A small multi-label image tagger, trained from scratch: depths [2, 2, 2, 2].
Rows from block 5 of a small multi-label image tagger, named by matrix and row number. Rows with one number belong to one channel. Each number is 128 + 32 x the weight over its row's rms, rounded and kept within 0 to 255. All counts start at 0. Numbers have three digits each.
After each channel's rows are labels from the 100 images, of 14976, where the channel reaches its highest value: "responds to" is what is common among them. Only what is clearly more common there than usual is listed. The data: photos of plants, animals and fungi (iNaturalist). In brackets: how many of the 100.
# c3: 3x3 conv (model.blocks.5.c3.weight, 256x256x3x3, each kernel summed), inputs 128-255
# c1: pointwise conv (model.blocks.5.c1.weight, 256x256x1x1), inputs 128-255

c3.66:167125116067102077105160103134132129110128121222176158126155135140096076104113083117118082113100118145092150149121114189113152119088167066093131121138140124139080105160094187115158100136061056171122094110053124089090090112132183098102120129091110078080181118181165118115110142141083214098154155133133122101159127156142090120100116133099131163091133144127092127055207132086130068133114
c1.66:133127116080097092165152103170159096120134098169147134119136138135084136115065100143112131139156119126139139174109101171094156177136165096089114141164116107173106104221134183123105091156131107176149092158121101100136114118129127125079143139156196124098156140179141137145161141157089237082153134152135104142178108137081143134123120097157148176138097088133137125060192141107140147106104
responds to: phylum Tracheophyta (31); kingdom Plantae (31); class Magnoliopsida (29)

c3.200:102103149159142107140044155091140116042122106151141160122092148140150154158112129084145101161103105140142095133181085156169157096087096129089178105126140130122145135101128089140154118122124135122137148117096155144131185139104099137130171189143155144117133103099187122185169120085171201128081107146126162144133095099023090139100089129117118121143151144119121149125191114142166144108148
c1.200:113093153169141103117071121095129124070145133168154177158102155146139137181135120123133092123104148097133051167193121117179176102096122151078165112137119109099139100147141047141150125162149138168154171096089181166116140118092115180116193142129169138114104097089139120136167135089128166175086118126138216151155111127070128163121113114123104125143157174146150158141177110098179162089134
responds to: order Anseriformes (27); family: Anatidae (27)

c3.131:157165093165153103144100168117142156135191176212077151111157087124168160161158100129147153111110099108142075114171076125089135111155127127113214080106132123081172082118128116121110146149128123120156131121069113066121086070175114155151123151118140122138167147102130154132119138168125168188140093159174077155150166098165153119135128110113108143112121099127127105131166085138120129075148
c1.131:106183089016126070101102170095109100138184157169115137119158092094187147104125094131105158129141148111143136146158058108093167175167109088124168073129141119086124126085104113139107130172149112135148127114078065064121079098180097134157129168141152122156169152085149178140113137169140160156139115135168085116127159132159109093179108053159075097106113085120096102142152105134127168068169
responds to: order Anseriformes (28); family: Anatidae (28)

c3.16:115081144144163101142149147073133116144138151108141101160131171098153123119123041139114099140111134110110139148151125111076134078098136148122084132102127185092145097069117110136110130163139056111086070063133150159156149100102130118136103124128110110111077156138131114160210108137089146203124130081089086126113077177146098127129127135110095129183163136175125128133132082105115078159168
c1.16:132070109139117107133082105101146115172103144146122121165162141140162117176118091106135093127124139081098142163103121131112120097123190120151097129092081130150112108179098120077110112142108141129128122063055127122129134117076077139132119118085123185099077128138155117160183122164124089116147148039105069095130054170141101106090134151127183134171167135193112124114120078102117091106189
responds to: order Passeriformes (70)

c3.228:060129160191164122169144123103098108098091116134144117140155147097172113186068168111123106137183118111073139158193143136138098165181161114120162165088152073147139127088143171132113137113191092179096123151089090140130139166114153134170100089118162137144148189129165078151118153144065160125164140116118111109121041100111096122192133158131131067079098151120073159088126165152156138118156
c1.228:142160129112133117178166094174140081133118106115147080137113104065178116209095166107113070125211157095123102157163162084138067158127117093145119116132136062116084126111184114128126173096158126121075094167139117134101178156111107161119126135159133143099165112117121078082138135133082115151094133099111009148108066134166119184149151135110140078090142134186096128123130163163117148107121
responds to: class Insecta (69); phylum Arthropoda (69); order Lepidoptera (67)

c3.167:103112178096134106090125153145152100099129140075080147141135139156065174147123090106151137130147108107159115139095104158088123128108095165167084139113115105146142153114215138073161126082149078152104099103097169167123163130136108139147111195090102114094137113127138128148099163134136075109128109159098128126102060128126127132066106105132139076098217147124129101113141123125085093149101
c1.167:154135147124136119048146195124134124104118079082103121154142129108044156166122126121149118133184141119149130145128122075137123135101142156133103124123100160128147166135217131132167117099110115105066116107142110125141110160150147127147113172102099068093128187147139126104082167131059073077109091136098140113132075122109159103104103118127071101080198133124159173118116131148099125160093
responds to: order Passeriformes (66)

c3.15:106118096110113108132076129106075061125092112130074111109114155108134086096130119114085104130106133195119140143088138149092125086063212128085129090117116100132176096142161145074123086148120131163151170105123095075127100118146173132143138164143087138147122139085152122115104092123124147073114102147103120143206171102114101124098097119087132138139103098096084222124159125096095151117041
c1.15:152125137093129128170093174084109134143071143065115139082086160097107109085104136140105097104138122214099105136100121175111144130121207158038115125079140124106179123115149137092104074140102126156133183132071113077139148108112096151142158163138150120120114159096134167154097074181152153085116084138076163176164189178105164126112097104095159166117111118085108189179133099132122181132095
responds to: class Insecta (74); phylum Arthropoda (74); order Lepidoptera (33)

c3.144:116175181117114135112165106149088120103118185168131180070106127148150186121147121119100126119107123118135112085159119118153092120088179109173130191150117170123152143093127091161153164095076130138080120166120143109100121095140120086094171177140133101110145063116129092087151170157098098058111130153210097089082107072177085123149183090102150139130139142115162098078126104098093121132129
c1.144:123154118119082077113163110112116167122118173135017149128088139141177168095150092161149122121126134078120167065165159053104123128129130099169162140156077145092141113105119101104163139111111127147104124155121135155104155159105102050120125141161139080069160088104140097098117172200076109072106129158190104082118141130125121078121142119127152170142111128145150127113122094112130097091158
responds to: order Passeriformes (73)

c3.124:144071119153117126120090168134176137151037135203147099119131099151108126109073171139147102175168135128117116132153150122124072170115143146112123114099098087122090158082130156196147086139119124118148075143144112099108146134178106096109081152094104104137101156122171152115146160120137096098131093129075142136102132158084112111116097150124102193113095094111135064137111137052153165109093
c1.124:157099084116117163111089159133135116172055108106172123138146117118083097141090122195151144181130172109161121066181122124085129155098197140163110095090151114117106143112135129144085114143114163095100108206108119131117168172129099173164124126126120098162110157102139110069135094097088109048122099132114131163119150151114131152129088167105124136111099139083116103133163169089105119100108
responds to: order Anseriformes (26); family: Anatidae (26)

c3.19:161134115101179122178126090144097092143160206128101179119149150177116122112119145116128116096078156159115115089125135151129111176171066136108103134105096137124146098137119106186104130146173176167172123176096104047148158130146104178131086101131147107097136151109104077140137152093169123189124144108109069204136104184171202173135157127133144134190122144099173160158121147084171126124151
c1.19:164122157112181126151129097087109110155135153119105123118160163165138101132149131104124113153100112121140098096129127127175141141134139104114110129134127154088129129126073103142096084108213146171126116154076107083105130148114075145130128121146119088106123163093119066151140128087145100155075132146147141165132081164138255184147155123158094113179115093131183188140137136094098064133106
responds to: phylum Tracheophyta (40); kingdom Plantae (40); class Magnoliopsida (39)

c3.192:121080128142122097170136083140103084166059108159160103118151103097146124078116173123157135104103136138112175146128134144106120139087143081155108134083118138075125100115101123125101077088186061076181159127068047130163094101193144075150130078153150174103138136179190154140108088099158066133147115104168085093147105154189092125124129083102122124083144138158107166123109134129103173100135
c1.192:154119126124115169211163102125108112167079094133157089109090060121167150163115124174135130131092140144122111115123144115057109158182130072105106126062134115110184100165168158169078128105137139009149116139043076169092098175136142080121136105090147083121148093102131117067107123145093117115150148087154100144086113122174108160114140091150133101094157127127073120115135137187127187122115
responds to: class Insecta (64); phylum Arthropoda (64); order Lepidoptera (45)

c3.58:123098152128167136137149165080145086129134133139118099128051093122120153161066095136037096119083102109127113124126088136158123102112171158108088113130077106168125167083084202116159170173152169110120073094094105092093084207141151170135122155103078151137207127154160135124124162178114109117152079165144079129141064137104139141092071130144168116098120125157074131128188079133091136076134
c1.58:103112109121155112128163180092179127141039132162135086114056100150068179117076081209034138116126143136151110122114115214227114096110131183135127083124040093172121150086160195079127149197099171132140078131112090095145124153159136125139115157119130128147175171113141172129131134114105126106098115079120079088146113112083134163111100149091164149119114100155057170112201108111127148072139
responds to: class Aves (91); order Passeriformes (71)

c3.22:143141175061096107164122182160102098134127095080101108102038082142130135107131109097168105097126092125107111108121053150145107117104130104074134116101170163116179101085078176154120139136123119107163132069110132086160125112136086142125136109081100137086124103069100130141132156090177188097140176127103126092152181082129097057111108103056119134136096082162166125131155073076097181127156
c1.22:207150124117133100163135212164068080107110155109134092156074112149123190090168100137122051109134144159118109097122153157086022131104119101111139118106139183127143089137119159128132153123123133109185130062144123096167076117140071111141144084115123120119146106137137091112096115143167145109166134141074119094152147073123129067116087147099155159096133116150176170092082125098099137133108
responds to: class Aves (83)

c3.150:154079175182131092129121151073184161111106136111130181138176142096149150128087120113131133116165164153142097108107127109174139106175143150099091097147181135112123132065153193092031100146040057128101102116122184123192102080131192158097104129084146133137159082127184098102174121138153103132091136183095122167135121104147151151094088135106154105110119151127166148132088111103092057103152
c1.150:131090185135133136132139133091161156109132152096206158132135145128000158163072137112097130106113188119093112089126129047185138116153158123115095100178216152130112130109162145177090100137020077125114069128136156118129112120137179169094143144084145177152142100155199096084130114140129115161107108167170111163186142078112124118079113134116150135109042136123185134089098089071090146126105
responds to: class Aves (96); phylum Chordata (96); order Passeriformes (67)

c3.139:103167124081115125124111065128081070081121141133136094118120098147112165139155140102105130129168116156180169131170113163102162118140078119131116107100109108116113082112076134086161112119159147146158105168096094132079137172129081116097141092142093142059091066124138086099126147151095084113111120135117119135134041121120146070120109182081113074076126110139160099123075172133132076103170
c1.139:119178143084074204146179136128084000086136123067116106107151116206130146158128121059137142142149136134188124081162123133157157136157078108077094150112121117109143130143100139106190089113147128124151109152132135107077114140144072160112162129145101119108154109152142100076156156116084127151119080129115112148098107127158177100124093133134178068118119147146145155184081111191110082106114
responds to: order Passeriformes (51)

c3.44:139135116158107104171138181166156121159100152115162158139105155098124165207125100090052094090155131139129161150123069128084134087068156108102121167122166127097095149056102087074117110121152094083142127120137166110104078113233126094125069151155177153144110147090130153200161145055141148128129141132135085153092208088141199121096139094135110150149152094095110132158105180100104165102080
c1.44:155171067088142152173140182151154138117145153092195131190145140102135122255115145101081123100159155090123129163119084140094143130101127091084186123137170117145129182083115098084107149112118083102132103139110154117125122114138092128133115161129186101129101187096099127156167126127111177125149092125128130132108200090189157091136153116116093127121107101138125113117065164145074162179128
responds to: class Insecta (84); phylum Arthropoda (84); order Lepidoptera (73); family: Nymphalidae (47)

c3.195:114142141201176156114142108144131081110062125103123081057077097122082115162062099085185114127168105053111210145142159139139082129151107108114098132128148102145184129125083136142119161110152115103129119081118140066119112103124141190091060041129095109128108169128107097047106123153171121111132153099122137120160255105217113114175170104106140087120132185149133074108155200054077117114065
c1.195:101111109202172148115105116123107069099115168123109097053077081104092116187116118061156115140158129061118181148094180120129130161161137126119098140134140104140158154167082132152116157131129154075128110000150175092143140091122124212089061066129110112133116139113132095099120110145156150103138140122130136138119159153154104132221186125116160087126110156116163085145166203054112136095092
responds to: phylum Tracheophyta (25); kingdom Plantae (25)

c3.27:200157093097083120081111105117166136074114137128104141143079069115079125131123140121100102140116087097135069165096146151119148146102094123122145060121132138110132145166142156102133130175069094093177105086092130120121104121127183176095102078139132151134117142141139107113084150142177131146170131122095107162163153102078136046082156115113103150127140151176150061101105140144107103098113
c1.27:240193095113127168109121110093145182077132139101108172125109097106130159114115144141128059169173159138205098151134139149108127137132114112126145081163176140123114117138130126059127190200043148124122105075110122122126127144135199197122168154153107152089151163123155120103126118160114124135116143181164095169163146117075095084061105131106101117086153100216153055137139124099096143141095
responds to: class Aves (89); order Passeriformes (63)

c3.125:159084110135137126129149122117101161127075122058117113193112110087119127098162091106138116078102164042156094130091104119112086100157142102136123106086075132150104127170116096107127100086093081111167126148122166089163175115105155173119120123095094117176083182065036118128153118099165137101096137140114115144101164065099124141138168122144103084161099157148082107094100156099170097123152
c1.125:162124088108174146156154102153132160144107138106098108194138123091116170094149099126167095136112183091160158136107117163157116122126123140126123091165102140152130121170118090107118105130069092096190177143144108120101133117169139155137119095117166101184124137129098136129170124090177150152087167139090163170146137075114171180159115106153121075148048201163092133108115151104175122109134
responds to: phylum Tracheophyta (30); kingdom Plantae (30)

c3.164:132146116143144108076147119120146150111115161161099081105120099099113095205105136098165160074166127134108125133100171076130137175067163081183088117120189116093135174095102169093114173153134126106087115146142132077093144098170138174116106119140119076144130183103088116123157180149082149169096127131154123118132168211186094114166162030106121175118168178160165132115115131117141150142098
c1.164:131154128128124116093178144127148145116165176122130078100067144085139074164108182096149124103132131138110132000114130134154107178080126088172086123122186120093067189121079163078088145133125099137155145133155104105103116094178111132109064136200120094122115153100133099133160130125139129155145159158153138124094135153191147149177130049161118102111179148176142183101120109140134168146097
responds to: phylum Arthropoda (65); class Insecta (62)

c3.166:139172131150181149142063062082082135121106155202124118117031082095179150139177159101197131105137134072148068120147176102170114101119107111112131164110062133119143108180098071109189095156116109114070132114137101106085118177120147113124135131136147125133135156203087114089139099116116147149122161122146083106151071119113086135138154077094100153109125082131105119095170120081152155106112
c1.166:134187114131123158154088083075063104132127142160147133136074086117179153137201142110183096092099151104120078098171126124235087139119120092112180155065134142142123106244113149128190134184104120137085158155145121107099119122125143114108152096113147138099153148198096118124166090117108092107118166135179105113166097107092117102153146075109096146122104111111151114095118126076145124138122
responds to: class Aves (84)

c3.59:116157123123128109121173131123110104171138171141109097141150158139061157096141090126127113143119169086143196189195066104155140086181119162113089098148098163115172172162079141071179128145117125096152107104093155188140189114123135134114107146098195148149115166125102173144186155165135127148148099144066121142152084135126138188159141110087157125120077100094087091186118152139147146084104
c1.59:169120119113132144118199089113109100151136156162119142106102175060120136120141089128182152135124166076073152117185139149114126123155073098131119093109152152157106135218097142083166126151124155128107171094085121188144194108146140131119117085139148144128138216097132109128133144163227073128149124153097071101161128114128108158148181125118110173146126148100092087168095142150135112105187
responds to: phylum Arthropoda (72); class Insecta (60); order Coleoptera (32)