config = dict(
    model='multi-label image tagger',
    mixing='mixup',
    init='orthogonal',
    decay_fraction=0.2,
)
Rows from block 3, named by matrix and row number. Each number is 128 + 24 x the weight over its row's rms, rounded and kept within 0 to 255. All counts start at 0. Numbers have three digits each. After the name is the row's rms in percent of the matrix's.
# c3: 3x3 conv (model.blocks.3.c3.weight, 128x128x3x3), inputs 15-19, a 3x3 kernel for each
c3.0 095:106112085128140115119137103119092096127128168122101142141109114141106111124105082156142127121110151121127118107123127121122102127129084
c3.1 104:108094110099102107127104107109095058109103119147166151147137103143105095166135092153074150117106111172149139110129112134107109126100095
c3.2 099:120157126132160154129131148132131131127106126140115093100124109140149124143164123092121071158172148114156119113121100145143129125098119
c3.3 093:124109124080097117125116107134139109129134105146186121135129099161124152081148140109139150115134119120143118107125149120115119092093153
c3.4 093:112099108146094157096118135126110122113113111079077086121119127146132127119103131130162177109155140120129164153134122109116135117155167
c3.5 103:108138138146144115136161127157169139100109100101077108156142088154134111138114137142130121143148109160135098091120138100099122149204128
c3.6 104:107096123119126141124122107135100180133140138135100086101112159115145198109187204098128153141128127179145127116139125140153103136146126
c3.7 096:126106133093137114110136116164147120150120143180135118132098066066102115113096135153131162111108113125138137111118151188125122168099130
c3.8 106:152133118125110122133102117116139122104136114134124101115130094118142104065117117117162123116114126078136151136125111147131131163133131
c3.9 096:114114111140129133109142097181118103091148106093068095115125092141140121104099137122118143128113129158100157106120108114144126124177134
c3.10 105:115115136162127122172159156152153123135119119146108130125137139113090117128160131133125129132118108098081101158205163126145152078085082
c3.11 092:116148129154118127131105107105107102135138162136128108156110161095134150141097135123077137090123095119092104106075048105095095128120101
c3.12 100:124112113138119136113110142084077087134123134121102105157154158161142119108091083126086108115136112134148147116122111143102094124129156
c3.13 104:119109089134127099129130114149136144186126160207149133127103139120129133118127164112119115106097101150110149125101110114101121133092097
c3.14 097:168114101157102103140115112137117163133127123114107128113097091107135134137109089125135108144150150134149130156120150126122130101094095
c3.15 106:137133104160085125175152101099163142142129132098142124142108116163119117201149112148102093149114088139107120152126149077113120089113162
c3.16 092:094137112110123130109125159104114134120065128109120108124110145130122134128120154147133102152118115130134090134106115154134106147128084
c3.17 103:137108106122145107127143139142118123139123161131107141167183166113085197144123148111128147138137143130129141089090108107112098108122126
c3.18 100:097126143117133128146143169182138128146128138090107131130123103144111101113118126134169118132088090138169127111114096134087089137104097
c3.19 101:122130120133111137119116087178113106129119099097060097115111124153106123116106103136080081121092062114105083155150100180049114162132129
c3.20 107:129154174118107169117130131124112136127136145151166152152154175135138178136132132135114146128146107151151100134138111163150085175125110
c3.21 107:140133137138126143087089096090160179133127151158152146131112105107065130081075096125150134101115144142133162140118093142144111143127160
c3.22 099:158167175152130144138144164149158165153134147082126125143147121111126123136125120168141140177117150177160166145112115141141100155135114
c3.23 102:139109139112124151101111121107141116136117119116106075156124143101125098061067108110137130109103092102135102107092087100100080121110124
c3.24 103:102115137099105191140108139163147082175149087132087112116127112132135156075099099122095117120103105141099108111133135116138132125153149
c3.25 106:095128150124137143129098116139118125166148104121140101159135107144169096134128118134173192106109109091097073129096126155130121128121068
c3.26 101:121107102120133162134094138120135132156155131150123139103104117112127093119086101130118157119157139137162120113133151137127120133131131
c3.27 096:120122152081125103101112120100136131118126093167144108095132142090115136133137094126157169094110072116144118198128179136159136127125109
c3.28 101:112118155110142153121160168140111124106130110109173139150105165103115174127157164113139112131113085139122109195192134171173094105088052
c3.29 097:123122128158132142146150130119085164187148187128129144147159129111125117148157132086118097138072107133118114095088110155112105137106129
c3.30 110:116151148124144151158134135089100089139126112156178159139149133139106111120087109114143139123098134160108099160147113211154143216191135
c3.31 101:111118143131124112147167136156133159161126146130137126114117110128150091116116145113080123126091134109146146110145129179130150092151144
c3.32 099:099119102110116115120138127135128145136113088123125094109123153101094140152142154138127123107130144089112114129149121105151136129152118
c3.33 099:091109098116121133128125115111138106154125130145118129078082108139106124119120122139125130105130117114073115158116095135132152105066126
c3.34 115:182156082139159151086165201089115165105130167171117116115089102118152115102196150150159169108122124112098108123119134136108126176121097
c3.35 108:090108127120142147084113130175131100152140159122114124137147116119155153079139148093090103162128123080113113143123133142086099112105132
c3.36 094:126111082116146106127137114095123154140126134172103097112110131111121101132127104155171143113166171108168143108167141139171163104120119
c3.37 099:159176139176133149169138122131118109144141139094118090115117150130127139144139158152143152097139112118114102153134123172144092125060093
c3.38 093:099142152120144149134149159113145105138167140142123137150134093145136146133192128153110180100150143196174173093128121091123095117096105
c3.39 104:138142171081122148111121153143154125092123131106110120128113127117101122145120112116140120120149203124149190129141123100143164095116179
c3.40 094:112132115131136145132116126097070083120111089146098069107108155124114147106090112156123144144157157122124150137120150177133098118121109
c3.41 096:109120118115125169115106111084112164075121181082090154090121133107115106071112123127121151105121115144130132137128098082121126111131123
c3.42 096:114149114113149128127162133066099120077138111103123144112095146141111147096147163081089083110119099141113115134134119133139104139085115
c3.43 108:125169147105130172110102129087091113141126099175154118130139119143134132113109118131123105107114125147147170157146129105116104177165136
c3.44 099:165138149157113130133107114142177163134148171145191184139083087120095120132101087134122132108099098118137092133145151144163130104136154
c3.45 103:158100117171138103147146109137136093130150072106091133117126115140128121124117125123125172166146186120138169087109119100120136078083166
c3.46 095:160153132117144151129136160157140112160130114150141089144120118134123111118100089132185127142132140132157109102114101138130106105132119
c3.47 096:123151148128114139148126101080054041157125105087117086110127098109130127138125111055075082082091084125102121133149085145137083137129113
c3.48 096:111126128117124132109144134195182104163141145147158164143138146159136148173123127137154131106108129097120134097139143125128119118129146
c3.49 106:120136126152130114154138118100115160113167159158178135138144120133146144135123123137107137109127110141140128112096162110127138119137141
c3.50 093:101110110111143181081097121134071101152094129128099141131112156121122128155084155082092122102112111110135113133093108173147123184153167
c3.51 097:117154156129121145113113118143142132141125140119133147130167154088118117108129100118151123114115118090120178144132160126134143127128151
c3.52 094:138123129120149097118147157125142143147118164107098100159144110155143139151110117146155107138129114118149124114151135119114124127113107
c3.53 096:106122130141131088121115062146102098111114104063058074138088122122104139140143141112087095116134140118095097114111122165114106117091130
c3.54 094:095112121113150102111121119097140144103098116078132099127120133136106120133132123119122150090122118114132126135113118118123134087092139
c3.55 099:135148141139086130125125100124109095136093086122124112125111117127130153116134147121122139127139166117140101115103100133138175150156128
c3.56 100:126133129142165104103163138072113111115151168110180161101130139141124113113131102097113113151138134173144140091105087125166152076128156
c3.57 091:097148091157130139150132125141147083160153066181127081113098125132101085110106095097075089095091082083080076143099073136105104125102096
c3.58 097:163156158119130095139162099130116095127121088148124133136127129126130105129125127146166159144144151152098131180128131139140127107105120
c3.59 094:092084082116125114118095099135150133129096135156109147137140114159122118148135117092124126140110139163127139170151130169123155172143159
c3.60 103:151111105109123139098141166151127113135097110135152143134098104124120089138146131100110121111117148087122128110122143117131141146139140
c3.61 097:127121155094157105075119104112129089101122106129083107114145121157140107117078118091114152138141127098108100123137147170167135105158164
c3.62 097:135154155130138201079100148077070106130114107152147138137129113125146098123122109114126128127131146121143146087120149110116163121103115
c3.63 104:126138148162151129164118128139178195135121119102063094147145130155121131116097102155166118148136106125109089127112119136122113106117159
c3.64 098:134139128153132114165116109142116078150147117140102109124122105116187120154136126160091083157161142216166069097122100139090113174147113
c3.65 108:128140192099118157099136158097163145087127150107109149178112116170127077171113074168114150119108087112100085101132102137144091143141156
c3.66 097:132110153117116143144109110136150091135130104154160140129120135127123149141137154132147156153149171123125141108105088089102121110107078
c3.67 098:129118151090139103119141141149148146137131143139105087092074092120130159164153119112092077087090122126108142161135140118090110118084123
c3.68 102:122169144138133140099091135197102112139141082145127137122096135113098109124078115081114151087117139090108102111136137120135126143207140
c3.69 098:118152160124149148131129132133119118127128178134122130139152124140136148121142171085080096064115097140139110132136135106097106097103084
c3.70 107:096118097119120104121134112150138133124132125074080096150115142113116122173133129121140141175143142125117118116137137140135121091096071
c3.71 098:113112124104114126112118118140096120110107079107096095174148139169160132144141119142140116147112102158163139146157090119119079118099090
c3.72 104:136134110138109112123097128153171131170136094126072073125126110131118103107145129154135099129139119138172150108112092128128140164156090
c3.73 097:099110102099126148094139110164149113169166131150141119094156143123089158103124113100117097099108111080135142095127103169110142137162159
c3.74 101:152167120173148099171159116161118144160070091101111120136144113125114123105110106099070108097104109079092085132115113110121140131113104
c3.75 103:096095138099135129116152126154156100147121115126130135135133105142107142148126099154106110160122114138107068125152127196168140155129115
c3.76 096:155155111123117144157152119110140098150107094127117079162133114163130143152157126128127130154143113142140109088145156148140180148134152
c3.77 095:097107111128110124135137116123123069107140097105136110150122110102117146117119123118149111145089121112165169100106138122141075130082104
c3.78 103:109096109118123160144141158053077094080082107105110140105088118116130104146166139130089088134141114131202218167162126128117091063105091
c3.79 095:080117109098116134110119135089121129133141125153136149157181150157109135141141174125105151096155131130114164114066099101104043151085080
c3.80 096:129135127075125114117125134129104110120119097128120118103115157117111105118134187126106125165144137142103148107122134110140152132098169
c3.81 098:128156130155158127132107112095113095167121102155120117147162151112121140087093101124095128132153142098109097123095107121126119106119109
c3.82 098:119123119113120152131142155120122126120076132153152140113147181119125126120107166167188180151152128122143162150127107136163102135105118
c3.83 097:112094133121120133139106101108144180090143154084123132126140163128133135144136096151126147113118110118099095147133098142153099116140157
c3.84 100:099132097122122118144115106106073102146131127141126140124152144108132128100109098108125179152181169158185169171145168127104106153125128
c3.85 093:126125148119137142148120115096098062082147101082115059144132129114144107130106140146171135158113134104114136128116111129100164077121126
c3.86 099:153144068155108101141169157112153162090104130123109143154148155128122134124137129067096092121108121137110144126087164104099179107082134
c3.87 104:140113103124146131162147150109124125138150155172154141100095057161112091128119095087107105141119128134130096135107122134128125095102119
c3.88 095:087084077093130107095107102173194207174135134157120118106111162105127111114088097130136138174160130155153153131088114146139109137125108
c3.89 104:113094103134120149161159133159132152112114146102098154073093120114119094142126092117065127152101103150144118122116090125141134099082111
c3.90 099:130147150097109141110085134169180208143136141139144141092113128115125146123143149091140128114130113104083147114155129115160154121112095
c3.91 097:138135143126122159134123123126102133161140171100096137098135173131135160113103124088076090115159122196186120065147105148133084188143116
c3.92 105:137113095134146147128118151157141129125101092136099124142114113114140101145137070122174121177162103134082115157140131140097158091124166
c3.93 098:144095119130145141132168162103065081118129117146147121119134097129144166113156147115154148144134127065090124109138150136094116108105127
c3.94 103:114128106126119086146103091102101102132108117125126146147169129167141119124133115181133109187117068160099086118145117115127107145126136
c3.95 111:116113101116119096145136158171167183187142109142127130154118125119137104130104147110109151091138164122101142123123111208159155171137118
c3.96 112:089157112133138134115105092124112168102126143127139108130080132159116123134095125109171122109134155100132138127154124073119138089165150
c3.97 096:091109074106096127123136112126158172126126130075070064110123115130135135124117144148120127093097103106151138100098162110124102171142111
c3.98 105:127147160103155153093114142088110109113138115152138115169169122172132128140145096118114129115120129096085086145101128142101106138144170
c3.99 091:095155127093115099105083086117139087171147098134172128174116133134120095116149109073079149136119120151114139072159126118120112145128163
c3.100 098:124139153095109158099106119125144110123125077158144077161100093138111140108104081105102064110100101100116076150146153122120138152087099
c3.101 100:110118149137110153147134125165088128134111138125115161121153111143114103082098110118131149113127112099101109109107103116128142103133109
c3.102 107:125171162148168138091118130125069073158132155121145161150141197120121139106109153122114073183179146172166143189135119167163131198130106
c3.103 102:105144137117129103149106121074072127072075151090090176135135098119123131131141140106126111189161115155173182124093087154135074108126140
c3.104 102:119084161096150113135113124127102139137094128101120139163125157132117143128114160144092104118073042107107107145115104174183096163137087
c3.105 098:157147151129116111110116097168154179124112126137077078118122112124104129114139142145145128122121133096141132128121070133138088119116093
c3.106 092:151147108118087105104101116130067104124117091134129125113101094102085105121101101172197158161115150107122124128134146100137126132128145
c3.107 102:118108129124134143178179139136097132162129132133146144083091109124133104127133097123170163118156170130107125104139140110150124122106110
c3.108 104:116102096135145122146157099139148174081110178142097163122147112107110151159114142108144066139140143123177185134140102162136115132133133
c3.109 095:124144144133143113105136135132157126121107135135121110144118139109124139142128106113103068132141134123107114128094142108138146181166083
c3.110 101:120105127131117133130127114145175118070095101091101093116130152117112139097117134100106130123116129103102083136094091134110101109123119
c3.111 098:100106096092126108080120098129133111138112098122125108097112124128121114142118130098138129091104106082099082141168146131117109133128093
c3.112 108:127124099124155114156137107112142130154156111137101138127173127166140165149077109125138121165144109100118086108138160126137103124104130
c3.113 096:147129142144130155115145103139098089130131113103118103172148150129145158124151128157130131186149179186179141129108076163144128159115131
c3.114 100:201191161162148161135153146092108131096110122128089103125091091123118115123132144116130152130134111139100099112109092150121127144129112
c3.115 096:141107106118142112133133102147162137128143125109190156133126139135112129128133136148126118100119116143155109179189165131151137149188159
c3.116 103:112111138148106124158149107102138086125146133115160158149127096128099145127117101161140117209154143134170136089109124159145119094161138
c3.117 103:143150143133132147077122099140109107123101086149110112124122084130155131098098119170176165098132140114134143159119090146105105170100098
c3.118 100:136119111125136106134112127100131166133108152122117169135152169126139133143123100128122094129134114102119112078117059087145102138156135
c3.119 103:139130142148120103134091083156156140132157158119141143089132155117123160098112140122123145139124166139145146155129099149124124106113099
c3.120 109:129129138156120133138114113103133153106103159094092167152104123143126086153100088133122111110104129142141160125141135102137198106151172
c3.121 100:141118119137130116160100117120138143124141157172133111132126137120135126135117099198152128199128133141098088184152110161117107118107070
c3.122 093:146154155157122119105127119141123161086083131085067140121111139081125129131139128164155165097118128126108124104109077094090113092070118
c3.123 103:122161149105147139069137118110135082108139167127137149137180149129138190201161141129132100121120131114122126147149101163136121162110066
c3.124 097:115138106109123129125124102078063081099130078134141122111135145141130142093065115098076100095137093161139143091116129098117123118124120
c3.125 102:108120125137142085110145128085097140108098109155132139124132134135130175133143156138158177115120216147156166136148116073134194112099125